python train.py --model="segmentation model" --norm_position="pre" --patch_size=[8, 8] --conv_stem=false --beta2=0.95 --max_precond_dim=512 --one_sided=false --lr_schedule="cosine" --final_lr_fraction=0.1 --warmup_steps=430
Rows from block 8 of a small segmentation model, named by matrix and row number. Rows with one number belong to one neuron. Each number is 500 + 40 x the weight over its row's rms, rounded and kept within 0 to 999. All counts start at 0. Numbers have three digits each.
Before each neuron's rows are labels from the 100 images, of 14976, where the neuron reaches its highest value: "peak on" is the class under the peak. Only what is clearly more common there than usual is listed. The data: Sentinel-2 satellite tiles (TerraMesh).
# fc1: MLP up (model.blocks.8.mlp.fc1.weight, 512x128), inputs 0-127
# fc2: MLP down (model.blocks.8.mlp.fc2.weight, 128x512, transposed), outputs 0-127

peak on: flooded vegetation
fc1.377:465481525533474557506427496570430443488568435387486491478510545450462493488538469515499534528488470455527534415444555546493564460453448449426512474451518450531510564493461502484546486482493506499460538518513534492456483477469482597494510454577524454485491558452463501552492587572442465511517428513482505450540483479539513539517487554518533519495499531431515500467485450503477462445507
fc2.377:491501470537431495472471488541512471500483512503523490556464522557502428510515522523466543487496539452469440492453463456476501465515511430510502580523516490466534537610482558486515506622502441516460469496470496472449498457598507509493531457472513498590503453469488508471566463495540473536439554480559527532478491498494610461534495559537423473493480494471519490443592521522493494430568

peak on: built area
fc1.139:467499568532442451528512465478452453529476582558556484532475471526491512504490575545499538569531516467532489430489519563564491489475488529535460485480506486551533478415490543547531452525543504510456589529511479491525477514540529441573509493451466423467499461506497515426447500490442496504468425493528461464524471450444529457445517499544551540505450486497481379546530512418521453465499
fc2.139:517505454516473415520513459509479548493532465469458520482538515514608511447532488484511500521499525503513519515502477540515484493507568553529527459469523460473546484562479456576473536495412531459494465536490525497425453498488445484425546527502546506457511501464486461475539504465455537483518474520475475468534532525438405566562499522495474394496527487511559653522574508432450521500478

peak on: trees; water
fc1.321:533476532441538492512536513517437418511474504446545535567433492529463530517478464493558484493483479449558518516494550568491495529465529504487470583513508441496501447550515502515539557499446522588508529464459556512497512488511510537502490448567534501501443536511448460474462538473508505575586530511393500535497576514491477437530466448530498518451422520508450494599493611483493475495511
fc2.321:477513547613597508555516530564528529548560473435462551477521457448467471479511513477485464455496525425514505462449563424478526526559564509573549489568483519473488530432446516482501495573488514504459517470563477564494456505551460512483475506497524551501504448436451492546496542550536462468410582515496474509497512489546483504529480496459481509539507427468480549507460471498545510431523

peak on: built area
fc1.384:506535512489489525532491508510427502511505509516473473501460533523539491544464442503480580518390431500556495486485456443548506528551522519543518511523516497555473544485611458493540489523418507511463455571481527501542481457499535535473572473483500504456439465545504431436519430511437484496434501524507450532515509539496513419496389526478467494485485532593508543513475549483401499560487
fc2.384:511532447524485544488532491525482562501580515507452547508501562486467501536540484522422524537474475556529487487544521404477548472478549540510459532551527462488469524484495500396473555522532478426512437436491465485484471591438466495580475502437487455501545505512543463506492521515541467524568541452491492477514435542521551522562620484560528502539460509459520503581518452524481507483451

peak on: bare ground
fc1.502:462500524521482493526525411444516534463497513528410481517466549446481494453477414509561460486514487510568541536488531500403579455507486542495572514461514496484489416500518485492422419466504544462483477448495547553486487562513430536519481522510484525542436482501501485474571491475504542521504498553535490485496463538527513513482473553486436528506438491536525489591459419565439451546429
fc2.502:427470496494472500475560551511470639535484614496453506488525509523516487616472461522513515429457494522458455499462533463459545493456513532523525534516507482521472509484489511558516555508480556479512512464465551466466541529517481420512474445520482560467497455496518592515501496478485496517542568501508518489502439529497519406415494547483581476523511471535475538493499552474518461536398

peak on: built area; water
fc1.92:570454485478483438473490479522489474498531511447590562466465436518489526472501491519551558416454540507470523539544488518499494500468594557449487527483501527540511476533536546556432460511484497512541487608511457524490517452402408501535516486467454542485563523523466449446528445403423503537549500492509486467526519510569500522503472532494508437561490514437519477531458531476487457495544
fc2.92:553468478546530534495449603562488533520593521552470479525511505463466512469428520571436478543449503500502541470478493520444524508505504537523469501485500475519603490522545542491413535506523537445517507500487484446514481557529511526454491577503492398487411499458546480536500485527525552454476504560499539491498534439474502487489506462495492483554422530611472417468472473490505530482427

peak on: built area
fc1.39:499475476418477473507507529506457429436489427473538549546445520511465575480521491456542548512502473623449474437497489438486454520549464447484496490529535476516480483483571560509503624441456527492495481527491562511513444410415482486511561465523494485541513546545517529572437543547498517484481503497500490560500440525516481469467490535486489493542438486504492521470529467544441441539511
fc2.39:447455523526514532512501525528581523471432475425500451449507530519500523518486442528480559478464537435539518550523495444535450464480517574505517479541494483491504491471528417555585424486546472536418490542455495501479498519481525574456428462531467509456484451577561526481511455489459512509566490501488457520510514503519587519553517533559561483498526488467529470542565423498560549550434

peak on: water
fc1.34:452507424523479559516555527584459483523533478484514470579445509584508520476586535502508450512522550524486444492504473507476576561497428535460454436487532530546460498521476459502456502419522446506427586483517484511459433529519487454468513490503497524444476518472452550498475513460510538516536519490569520420462521516558524459511543508538498457511454559545467505475481500466457395491573
fc2.34:535448518522518541537491564470542444476534445474551483534465525490487451442540516523459519507548445459471543440610506520501471442491440511507498560434462441516549526556449532514529473530516558474514532467492535495534474556508532376570528437491451475479496519499549512462503458521454545483473480487472508468436497455557483522452511568495577485462569491570492545537535536487495563439508

peak on: crops
fc1.177:513496508485437475440513455426493473579430501485496506507473534453549513490531490530498478494499431446563487500465524504459540556535553500529565449437451513475541503504442489505515390406469512500506536552496433512432471516475465498496467460513521560408485458449494484526471467494603473542574539488511468432530495538492523508518516513499478546545528486498407452523572522478559465494441
fc2.177:565528575494491535504530489443465544521510501461500472554453512502476510536502510524544505525494514428489442456527491487475515516524463554430443456507456572490545537495490430533497562473476516513484519586555486435522489548478484471393556509518529455629428497493450505481507543509532559506472517524461380531516530447550517550541508423468544512518501549486478501500459495527496509559566

peak on: trees
fc1.364:573409491493515535567454445439454555493496502455481487482451455556496463489515408485516470545521514472548481509496507466478499573512542547489484401543447459547528533496563494535524523571463442496511518529519573538485515528582487488555444478530450588510484443509530525509468454549490541494563445480528474516460474541496538500511505527439526588444546478440494563531504434491497480500470
fc2.364:573525531480532429540540402469486501491530451496537509487508492478432530556465487508536561532533435539502517554476504556562441504554481481553508482461456505421498481453491458531497482552485460558536425449498483517517484487431459558522447530439507487478485516465547508584495545493599521576489538478439481491531439541500448530478428517547465554511446573506485489507448557498516511459516

peak on: rangeland
fc1.396:556565557473516485432491502484507558547535556477473452509491525471411542504479480526526532545527524489516539457442498469518527501534441436499530489500551519495388456378535455519505543474513464541518540433518571431485519471547525422465511513443495509439491574604436488458512456452473506543479521499514541519489555517464533540535541520531500573519558506541493493497494538514464498511547
fc2.396:457487515490488508520441532587546472452438496488457508615513511578555438487514505498557544456486514550479517461462450514450419431541472484557512502469487473497545502481546658454517520503445481509504465474510428480529469500501514526551496453552442447489537453491486468431513490547547509508450462447530512460498461496484482477530582449536524477487455476540465561528482538527509507499546

peak on: flooded vegetation
fc1.352:473554486481500495600534485475491507499514467517425499496507539510480472518514433508406563463544485453543492439459507479492527455480458472497404524584491491539451433439552490480494494493482412499548564588490542545488559578517518523500425475516482489498479455567530504501527542540490520467502556532581476527566466395528497501487526502545510511476474513458501456457515452499457458497575
fc2.352:488541553452533475431495483472491500500496552565460473435438611511559579451515506491540473469478453490432463511538486507465490470473522547498530504537480464499420481523466439477527468492523464524543465450505433444489481476484496565473570526542593471523522506461513483488506480467539483517494539471530538438502519571548490525463533425478479442469412549449478513498487435412514468550569

peak on: snow or ice
fc1.444:488488556531540467454450398484489461487463464553496438536509509459492457546497475544461566492466501513534563494545456531533488531495587510509526553533512499472459541568530464466474465410503454486519516476521560463503477502439547468543518496608477517434519547494490546497515522510455506443509390498527525541440570523488520529489499575543547518536502450546446506559457466470506566507431
fc2.444:465508541469468497485491567483509485532447437518450504516477497493488515545567574481492473537516468490445478521441453452543499499489437509549478510481519515469504610430540463507491526554468499474458541483495490539463548523517457508449544494482531415517453527486578524462519480508581546525573464498479598462461523534532506432485492576467457508562465488552493430526567463495441426547424

peak on: built area
fc1.7:522472502534453554479521485491453534478517479405571478490465497485488487423520450527523501535473548514490577474526532521586558486541504563516465459517453540498549477518493481539530569563473480517486486499417600493525491529523599517500508546491471448469557492473493442575488515502499581540444490464508423471480495481498522509531444494578511523472416501547515418565483487499539549449543
fc2.7:530497510519424472518463524482517463516594500545507478540486502548488458525530504445568452422573494461541488509476515477475508545407467553515533543491483483559417490484461509550503477500512587505474512569569524487519438455490441463536478528509506536548528457417504464530527536536532446570485545513442516555471499526544437523517531459571476493445489462478517525483545528392469526443460

peak on: rangeland
fc1.68:432508499491517468467446451558456547542539550498470442531485472506487478503560432427470553530534501481568406435544521474502485490457473479563570517533554433522521545555552537491529535481549560557531502509489404476473522460490470491451527406495522475448557494519481511470561516503473424569527469468495455406509527518485571509474513540509419527509470471532519536507530523497512461515506
fc2.68:489538590506527442495495527513482511484457562473476399570488508446556509486553521526529459457450523500468483486493527469499553466538510488489481469434488510515441497532406459511524492457496478454520494474493525477487514455426483527493534455510557517538551394528488518577518490513500499457492595516568507434479616517508567558507479540545535539470431527486560524458460478484552531471432

peak on: crops; water
fc1.225:493478515427487549545479515466519471562527547508549574471436537485503512473540499551488521496477563453512486409444495500461440558552537516479538530472516490554555528520524499395543505477481486443404502526566502413467496442485515510542482441458555516602459503534449482492492517514447432573464472520475527538488549585460546488464477511505508491535455501471458436504480483446459520493514
fc2.225:559531560456475466529448553499472436450515511520422471523448512532568594568466542445449480447536407512536471486421515469511494498526493534532567478516470466542553479520496522496526533434513544467540490478503455470458438503573537473472491565501473535520427452484496525516436465504513477497457460424568430443503549493500457501516535479454503489501479469580499486473507464463534575465462

peak on: snow or ice
fc1.231:528585489503506462531467502502511456504498487494572494500504545507482530541478463479620568483428503519495532572485505475479530511494440485497460516485423510408479534533434467395496435535493552504539533536495518521441542475476484489524523440539498494541516513536472517503528595550488481445552494532507465543504460508528481463523446444564516458620456454441461502483482461553433496479453
fc2.231:494503471519464573495535469488516491501503469478416462542487418499482500493500503558577464461496487458496525455517493452501530539479491556498530480548555529591514439471482523525467518503542461477520441585530505449545498527437599475498537487513460474434542457558529524482487523500443511574415481548492557445541499491512542595549495576431552491565515511544543483492508503481568471567521

peak on: snow or ice
fc1.222:523511540503481463521471416497527556532519498524457474489477478467426426524501569503506525557487473451550551554529508429473512502499536414473522478504541498536497470451526537596444419543562430468528509473474443507525514493453499537511521416508464508520493571481442545399499458550460506496479450481474494507598526493531452476483438473485489492568423528530519466543544507450526507548536
fc2.222:526404513478427498530437507530481479526474519521590459452483465430548489536516566578551501488432551486476430506534494527521473498527514521495484436518478475396489484507521480488538556414468520553541519519512552489497549500539500522504416523520515515520491504536530564430460461480462500463522421496427405499471468509436513535506531511540453507516533466539547485562537492459508501518598

peak on: bare ground
fc1.38:480441545483524475500562484556507540464464522511535500468484543524524529515518469504530461441503543469527530462523460528439507475513506561492541516576520382542606521531474522531515437456554555500519554533532505485547484517445523460612450487484533467537438525490558457514512526522504527513634514510494562521487525490550532482503450563493465428447468529531504490563474492477425466475483
fc2.38:525480534599500536636510515581550512476466516506513535451530418500481533459496534513492553456465527584516539504524506474513518508566528478577489468506470507426512526480498509472531558461453488452462521517486488539526481453536461485544407553447478522503496549433470459536559538493422442533471503502512452509581515479518573443468448462420522502496531461527550486513439533505495499514494

peak on: built area
fc1.19:535508525564469510525552505449444515554485521463561496497489549522500544426581502491448505496558505526502523465528529508563598441559547565425497502449497515531489564514452527525506463559484536543504533525410525535494558519447473463492456537506478479470506504552437434472492542437493502590536451462462463541448430527500419419535506485510547527517453471489453462491518538512486533503452
fc2.19:577446567508468498499482568535514467518514456523543503515531483532468448541469505500529538447502509454488480498536455498547507509413481486458477524467536505495486537512491433551450449465461519483427475512479589538583509477529397449404572485461467511542451578507465534505508511452501482549527441531473438521533487438521442511461427458543445470478497458495551457499536407499495502486460

peak on: bare ground
fc1.90:549513457506432543446527557480476512530530433444551481570494444536454409457507456478475516529533529426501520507508552513565516451481472519585516462523522504559474545503476447479479604471474448551473495496501505470488491490518448471542460446508472408472538511492570527493513486542467482548437516429442546478597530476498486555580492497490498504450513548472487506468552559490484533494434
fc2.90:534560490531506417538459527512466489525512491488507516487461537551492489612547535456502524484481461492525536409440494391476525542544473447511529522557542595512525444493518527501533559542492418526534538503464507516497510483578517492554518512462523445395543527493477479480594565487423501442494550480522501562515553494540516483499496544429474531495535511501518518578455491476515465514486

peak on: snow or ice
fc1.388:463431481483479569550514492461518467486492505554453427523448502466473474498528532547505501559607504513494470502560513500532534515489509511445502483505440440474510452412485498518551466481421520489486523459532564535514480515448612492541540573605491576468496510490501525456511510432420461582538567486455472536483454534483519488516495474483455548534533535468459505500499541474514513590477
fc2.388:535461559532525547457503390491463546559515503511467543488544520506573451599490510452562500579494493501512564547520517535484500541502471478493489526508494496476464528520535446513468433493503497427487474534482482563508486494561559533569543462448424432468538499497486475548450478569500491515616489473491513499518516542545524610481559431483493493532471474522522451544546525528462539470537

peak on: rangeland
fc1.213:556446510462463490463535477521483517497527507472441435507451556460424483514484486471543491533493549448444540470554509601498529499484411447545520509516550462492411496493494561427478500539519428539501576497502488555512474459512468501537526495486433463471517550490547499548424502471539443453512462507553420491547534482476462452498575532524433505536466502553477413522551470449463465487496
fc2.213:462492485515470537543434500479449468554606538453516476450505517521460584553502581561517499513497463431456534572513578461431509454509568456482472509513479478543544508505453470486447527484509562543538495451541484405482520509558507520475536497480516442575495453525427538509508474551479512441475496484514490429554461546441467529511474560539460522464488518504482496551499482589523443474488

peak on: water
fc1.49:498512472538431563548470547460523440575527461476501528513381405519544477454481448553504483501497505516435492512531503496527471480483447534537556482487533410497546497483510460541391479450499504535485462523477508462477502578436459588533509462536515551536531549486489468416531502506521485499541544508559442500473573508516451487479567510498537510524543485567486515493509450461485417484496
fc2.49:502545516439465459462465494517494489475527496470511455475443487489438436516516450467480485459507388489490524489444495485491467480458448530449440538522488492515545482535494556572525492434510486411471568486453533508547519580461492428529512516507490510458477513507501546502563504495504560556630438531484505485493438472532590525460462536452504439456462583505523526485519415529546484467483

peak on: bare ground
fc1.358:491548503567538550528455476499447467519543557491493508505507498505505553485496474515541542511516446519567513522451575498439523477489566448478537505491517497458522502485449513558500538484493523455461547477467552574526480612549539506453522476513426407559543503432441462432564572491563483480507569505485435479590490507515448511473531531578494524518522580495492476512480445477448466479528
fc2.358:515541566419451499498464476444539502537507506509497539496472482509571494461488522531455472475512486457506532487444503508490498516466477566533456484549479514423515440530548486537571597523486509506534487535494516462508533478485505519559541475506557467515557511425496403403461464476548488449467461571581557466480552507545582497595561503535538539550479452525521571487505522528527475490447

peak on: snow or ice
fc1.256:474545523497496470493446528422569447459493469522539488447423518555541518438468462496449509489494524546507582429453539484477560508456551573463567542522463500504526451455522466550476495523506464485518445547477503501566518459489435516492534539574421516491496530514493536542511530557401473513463515522528523544497443476459494544503435452551546477416553505446536487460527468505432486453467
fc2.256:487481521500483531515507505407459480541513497511459522548490496501524513479410485504548530432420471493544411528502554540515550512459455516460502426529459542474482453434520517518459516467429481505412502430577412493571499528544562514494453478554515487510572471403448484443490507493432515450533518411566479490515475568475513537477514493537512487520499478480449534481448502554503491492531

peak on: clouds
fc1.359:516523503477484458487552488557450494573481460570507476514515499494505485519486498478508577509525544570519500452419588506462498602427586521539529548475500492473484513483504479498424489486475521469518465507512481449490558467498431498563559422484444475516503425427555478437497551537496556466473503441476537520565536544511568487514506543500544434493478478474522500560466454421493465504565
fc2.359:562458571501566546523506441530533481531484478508434535486488522488441488518524561460501506513520424469530502502525533509553504506494498520442477435520557491466602482528565537506530539471487443496516450459495516509522516466486453404390471572473489540450458489444539588470482551513536467506547467482497539514486480545499483444529586471568475486508572482443508425484532589518487485481526

peak on: bare ground
fc1.241:485529482551534445485527489526532468437449560505576536511490538492612487530500512494488474565547455469494491484537505495548489453510521476526541550529443473454516508545459510470533490428480481535428459505559469530533433492471470448577555531500474545534455493561501540480507424508444493561434585461450476524568535536553453508515486512471489504426506469579477485574521429483439530479505
fc2.241:573537523409486538519503500544479502475514419515542528535469478525531530480490528526428455539451543493518540479470533539449506496492463470511432487496475520445495538555504549556482499510558433464452483464526413514445515566497521583493455464528558486558544484479525524452489530499408470550457451542549491501498444570503597438500443475513486536450508556487494440512527475406491511545527

peak on: clouds
fc1.55:490496544469477510558451447519503463598501500438541555458492503568477465595501485499477519501451484529457552406514543443515422595573514530516470497494497488532447500495513453510502548402472490494495521417450505482443569535532505523510509542517483543554493465501523451503495487521518532459535474488552483534502565502455460517542463522469412575449521494493537401487527497494498508437548
fc2.55:501538510536492449492479510493585505442509474483580507529464595492500551542525545416547543553523496510528466482497569457496561419593479503508443505520444484489525514513476521564450564600490486480490459535509523551498528580449447501525526440496481487582530415523470508484504529439482492487471514503460547514398505476504513447587450456501528505514555520501479448467491512495495454516523

peak on: rangeland
fc1.219:508517480484494509540440542464530493491465468487550459466429508446521508521457433521510520540515515454511425498541584551459558518464519484462474467551445474510490481489447503593533520493444489491526444501497507504513440518492400489395468475439455490485464527537505480497484454556464519548446549587563460463457488571548471519609552503501474508553500509472573522532551476481495560466486
fc2.219:426519533459543494470562509450481522478509532501439499536501465528453448446518502452468555491496469542490529528470494505539467566492419486500505577414528537521511510494483594476532456553532478489528549524423555540523552498502505524558531505554478504525530458428460460552513516480524434485470477449417469491525514505521579488514487436465562421472482469547450433571470547437542451468489

peak on: bare ground
fc1.205:534525470527430471485461462526529529552524501513473431600493516477423455508465541528536600484507501490511539467489482535482487391430461508512512507547507497502428491497503483470441526486453612533461510542556544518481524528544520466518505473533558515394504425508508523544495496538468488511436503454468420534463525516508531571560510512496538505481529500452564509599545475490538543481505
fc2.205:522523527566548493542479557481567491500424557443526532490420590554413461601441465559505507550442481473477522522513477521520483457472538478467504441519543493437553411490547504520461552510411473527435563497466418514516491474496487416503522504441522475482483513472456527478450540490515484497434553476488496534555481468544482459512525446503521513483483478516521478471509485514440532552451

peak on: trees
fc1.192:519508500511496440490449509431510483457453494419518431511469464421477530530515494537511539506522477517455487525473574514546476508538378530508496561527602515535536514506495391504529487467505495475460523467550535538517471504510555501498509483526536519501537464545582437498549367467456455509509494465468420461483490464522480452529486535540472473499460553485570507536497567544566530500475
fc2.192:517488508405526512536499476530482534534475504468500561516517438499578478439479516505495437579452551509490516456546447524491578470507528578430470416544537495464547541561553514423516533468473529466489511509474525494504509514488431509535547518547557513486564495481500560479444533549486505493506525450541477513570450533456549478521473542516500469510553496461575577441542566498452473484591

peak on: snow or ice
fc1.368:493517486459521465475497477518507524488471484503514496481438531555513473482504505457500417556541461467417489560508530447474505535491435483501518450519390531494457496544466478477429504473509469531466453511411508514488447468530501580550485456496559525515471508328516554527548460420489490502551540494526521482526508435490522535552501496534528475571558550529490464502516567437471458455493
fc2.368:522535462556475492480582463475521507514525487499515520543485524485522471506482504465517543525513523516521416479489484578487436511487504511553474437456539479478563530535470493532502464556470502454473477452454497538443508509477531575489549421492560448437405521518515500513564521553516495553492480532529528516512489552569491527465525447512486554529454422455417559483608574411536491556458

peak on: clouds
fc1.337:521468501526594571508537557473495490501495519479495442526498566452503484562420505396497554495512433537524528455464485496499488521562420502503513460570440532523488526529468450570451425465476495508571464542532487510492498414483471482473473575486519525526496496436486492509490448494438501469503426443547480443499525514483434575586524500504528539490514518470574459538564468482532482517464
fc2.337:449471501476467439510443554544535495478437539590454470529516554559536485439521523518521538532512493478465509482503552535495487511445506498503486504526504535506503517554502615454422575518527505464393496473488530585457527566488550495442482509489555492485526461490556471476525553496548482552494533597437509479468502454509443447439477476483472520488475545500419499518476562541414511507535

peak on: trees
fc1.286:529465457496475465536521484498499478463468524502484493502418499428569508510542512537487500403496512534511523424559524510454545502430421508506463486459517491448560467576500524564511495451550499453541520596521479487462535472546533557435520511462501545493450565546540586503516465457437499557461501525487441463472468546541481429499525563508534466477463445472436461469554506499476571479545
fc2.286:544552473492499496491448518553492481481513476470479492421507473496423477459415508473527452515509456514550543424461503461503518512504524523567553530461537471493479428482551452420504492550462507527507476416490440541490543480491530518516502576543449496486542475506455492437402539383454518512540507465511503517486514449487473494428442464540514586486493562515470480508524508515525397548560

peak on: clouds
fc1.198:539579504489419503459562541506555499530496513541457526449435581446454463502510506504500483536522524526507492471492470488522458486577485600515510501476534564512468507459459549518495510458459451498577534487505512474432559547449562514512546484500419497479471509478402486520550453472554572430533458400498483560500495457497545552506456437529564523501523472462537444495485499502494509553461
fc2.198:543460412496482498562498517437491529515523493524510535471537525518467503473483477514395429528600529533551451479587475434489445472491557474482490499539564504513515439452480427451522410513430587497517470500460441463516446494512450499511509536539445502475457523483456483494520521510495530448497519533445571429526455518444531490565449539540477538524445533450454476459534530510536514511496

peak on: rangeland; bare ground
fc1.398:512509500546578536545486486534524488469440573514515484502458557557535432522517475486565417410537556441518502537423490492410481533445581473518502500618494582473474568513453466521428497506495522550524450503526515486525477456547501520544442476443531505531574541539556504507526485511501479543499482468542491488473525534471494439528451515454506518455491561479453449531524459459517538509516
fc2.398:508532422536471488531512536499488494504495430501486511508519530524509452488434483568481480511536626490515469499504518463555481486487407453545520500566504449494511513477485602422543478503493487509506535509440462488535531533521497487443535509566533498441477510425449511442478467441479488501569402505516468495556454444496519421497524451596446473509496440435560504528519476503527502542437

peak on: clouds
fc1.22:532427458483404531431600538519413532525516461493497492491483410445462484523484474430514505540536397488514432574439508477475496541483571534531543426451452551495521482463443505453542509464531491506510539552508461502515473481467491536514511502520487551535445513508471501549462501485464551503524487534448436480570526470432589500541505468494499480530473517482517527503547486545441557458509
fc2.22:504531506494442514522430444483429458506528439518488487497450525558488463479481511483493502534547460496431446499580483511461603453526521494426437512427490506507494513525498577499475523449491539469421460452508519452546523494572559557455553503577484491419455482473476443524491480544550452496526537477449534590473502522475475536529467502507486548518492466563492506546571545477427503562495

peak on: rangeland; bare ground
fc1.499:533476510471566545520497503532541540407519532481504451464464419527478512441522453478531483437529596477523534505547484512466501538471510452517549425536515459477521523520520515494499500556573488520546520483513461496461465478593569615512569544525536451538503475575475527502490472566497469507495524546485507490501426535511505540519514573493467610506528504551543470571526501499458452441469
fc2.499:489517405485470417527550501518481513524521577532580463487500591543444510460541421562464502488520486503518500489471611547533525501446509479532457538450518514586551472533526543428435445491491543502542470519510471494520547542506502455486430477497436550469492589527465494489444500511443464451513522429508519525566515507470496479522480534544478454526563543497458484527510506514547521574519

peak on: snow or ice
fc1.346:495484533544443519429435506483490546548577511467556477522507500462445573490490515489473480586583513481473466538505557541471519543587394434511527445480536515488438559462493453537499504479570511467447480494504499553564531489468438525491492509451461522520474494516459467550456481555452514458462513477447492493540442520572544518538482478500495463475522516523532530548461492471526418501391
fc2.346:539491565468409524564515512417429477522398471545493534438521540478471459522493476542523476510576502488477539515514487489506495517458504557502488491519564542487459462439463532469520556513519525529439475512545475465598476507479566457525504434529455485480455540481485475388513432556603517550515542502488591542491456469529467490532468490499496499525449480504529580483467496490536498492548

peak on: clouds
fc1.230:542498520530434480455514557517465559523558512522496462493463469517519436535516543477440567492500506442466474491472486487467518515560497485531539452541511532470477480491526502558482485486586509468499428476484479495529561457510513442490439463438465460495471483513382436506502499554522577431576424514403486436538442516500566429529546447489483545532472488476478485561544527511442479495555
fc2.230:545489568506536487509460454547497485515502515519518558487534510505478516510513459493561491479560520463531506550525535414531618552490504492513464498518470479484484458479427505481475533462494540492588415501552480506476489460441547518454481520556444493542478516422542479451481547571422467505470497433506503568510516498602526452538451491530499477450548543514577472430475525586553471534524

peak on: bare ground
fc1.336:535505495531491460526492485481487517493514480476549459500530467504528481476544451490427528518460459476493460492475450512505580573390443503563554465560504489567470465489569467463441537481516498565502516483502515536499486550464519507531479455446572479469518464580553577481504524439476450534484596574452514541491560494556473509485510528424507482411498509496459476495563530488553462557573
fc2.336:469503507400524429492539535480524467485443575438461511454420455453517478501524498493502501511518511501470531529515510455499522473547566381540547491549471572466566540451498480574460513479496523409497495502516457481577461454514524486482515490538446467426486532522523461527455520474534490475490621550523534503498474491409482469530508557406483521463473525468485498492482465534479514552468

peak on: crops
fc1.266:496487485502479496443433486474504446524407492532496463513453519479521498525473516505466529474448505539492516406470458436496543490535578462402552461539519532478534492430494538453506467499573481532568492495514562481455524591445453452457578468461502542485523550494451489472488447476421475535517495545481560458432447505503578463470469513549521530481546544422448540532478533529468482476519
fc2.266:518499483569529489511537526525537403521570468444472495490525489518535531407522452505461572428552513430528470619471517469500489454505525457454492467553441497493528554518522474472531543473435508504550484520516464473467475444560484548546444457539509509508508497571542553401490476488490455531486560393531509485552528527500464512508548536469565508574483452514517519532456510481525526477513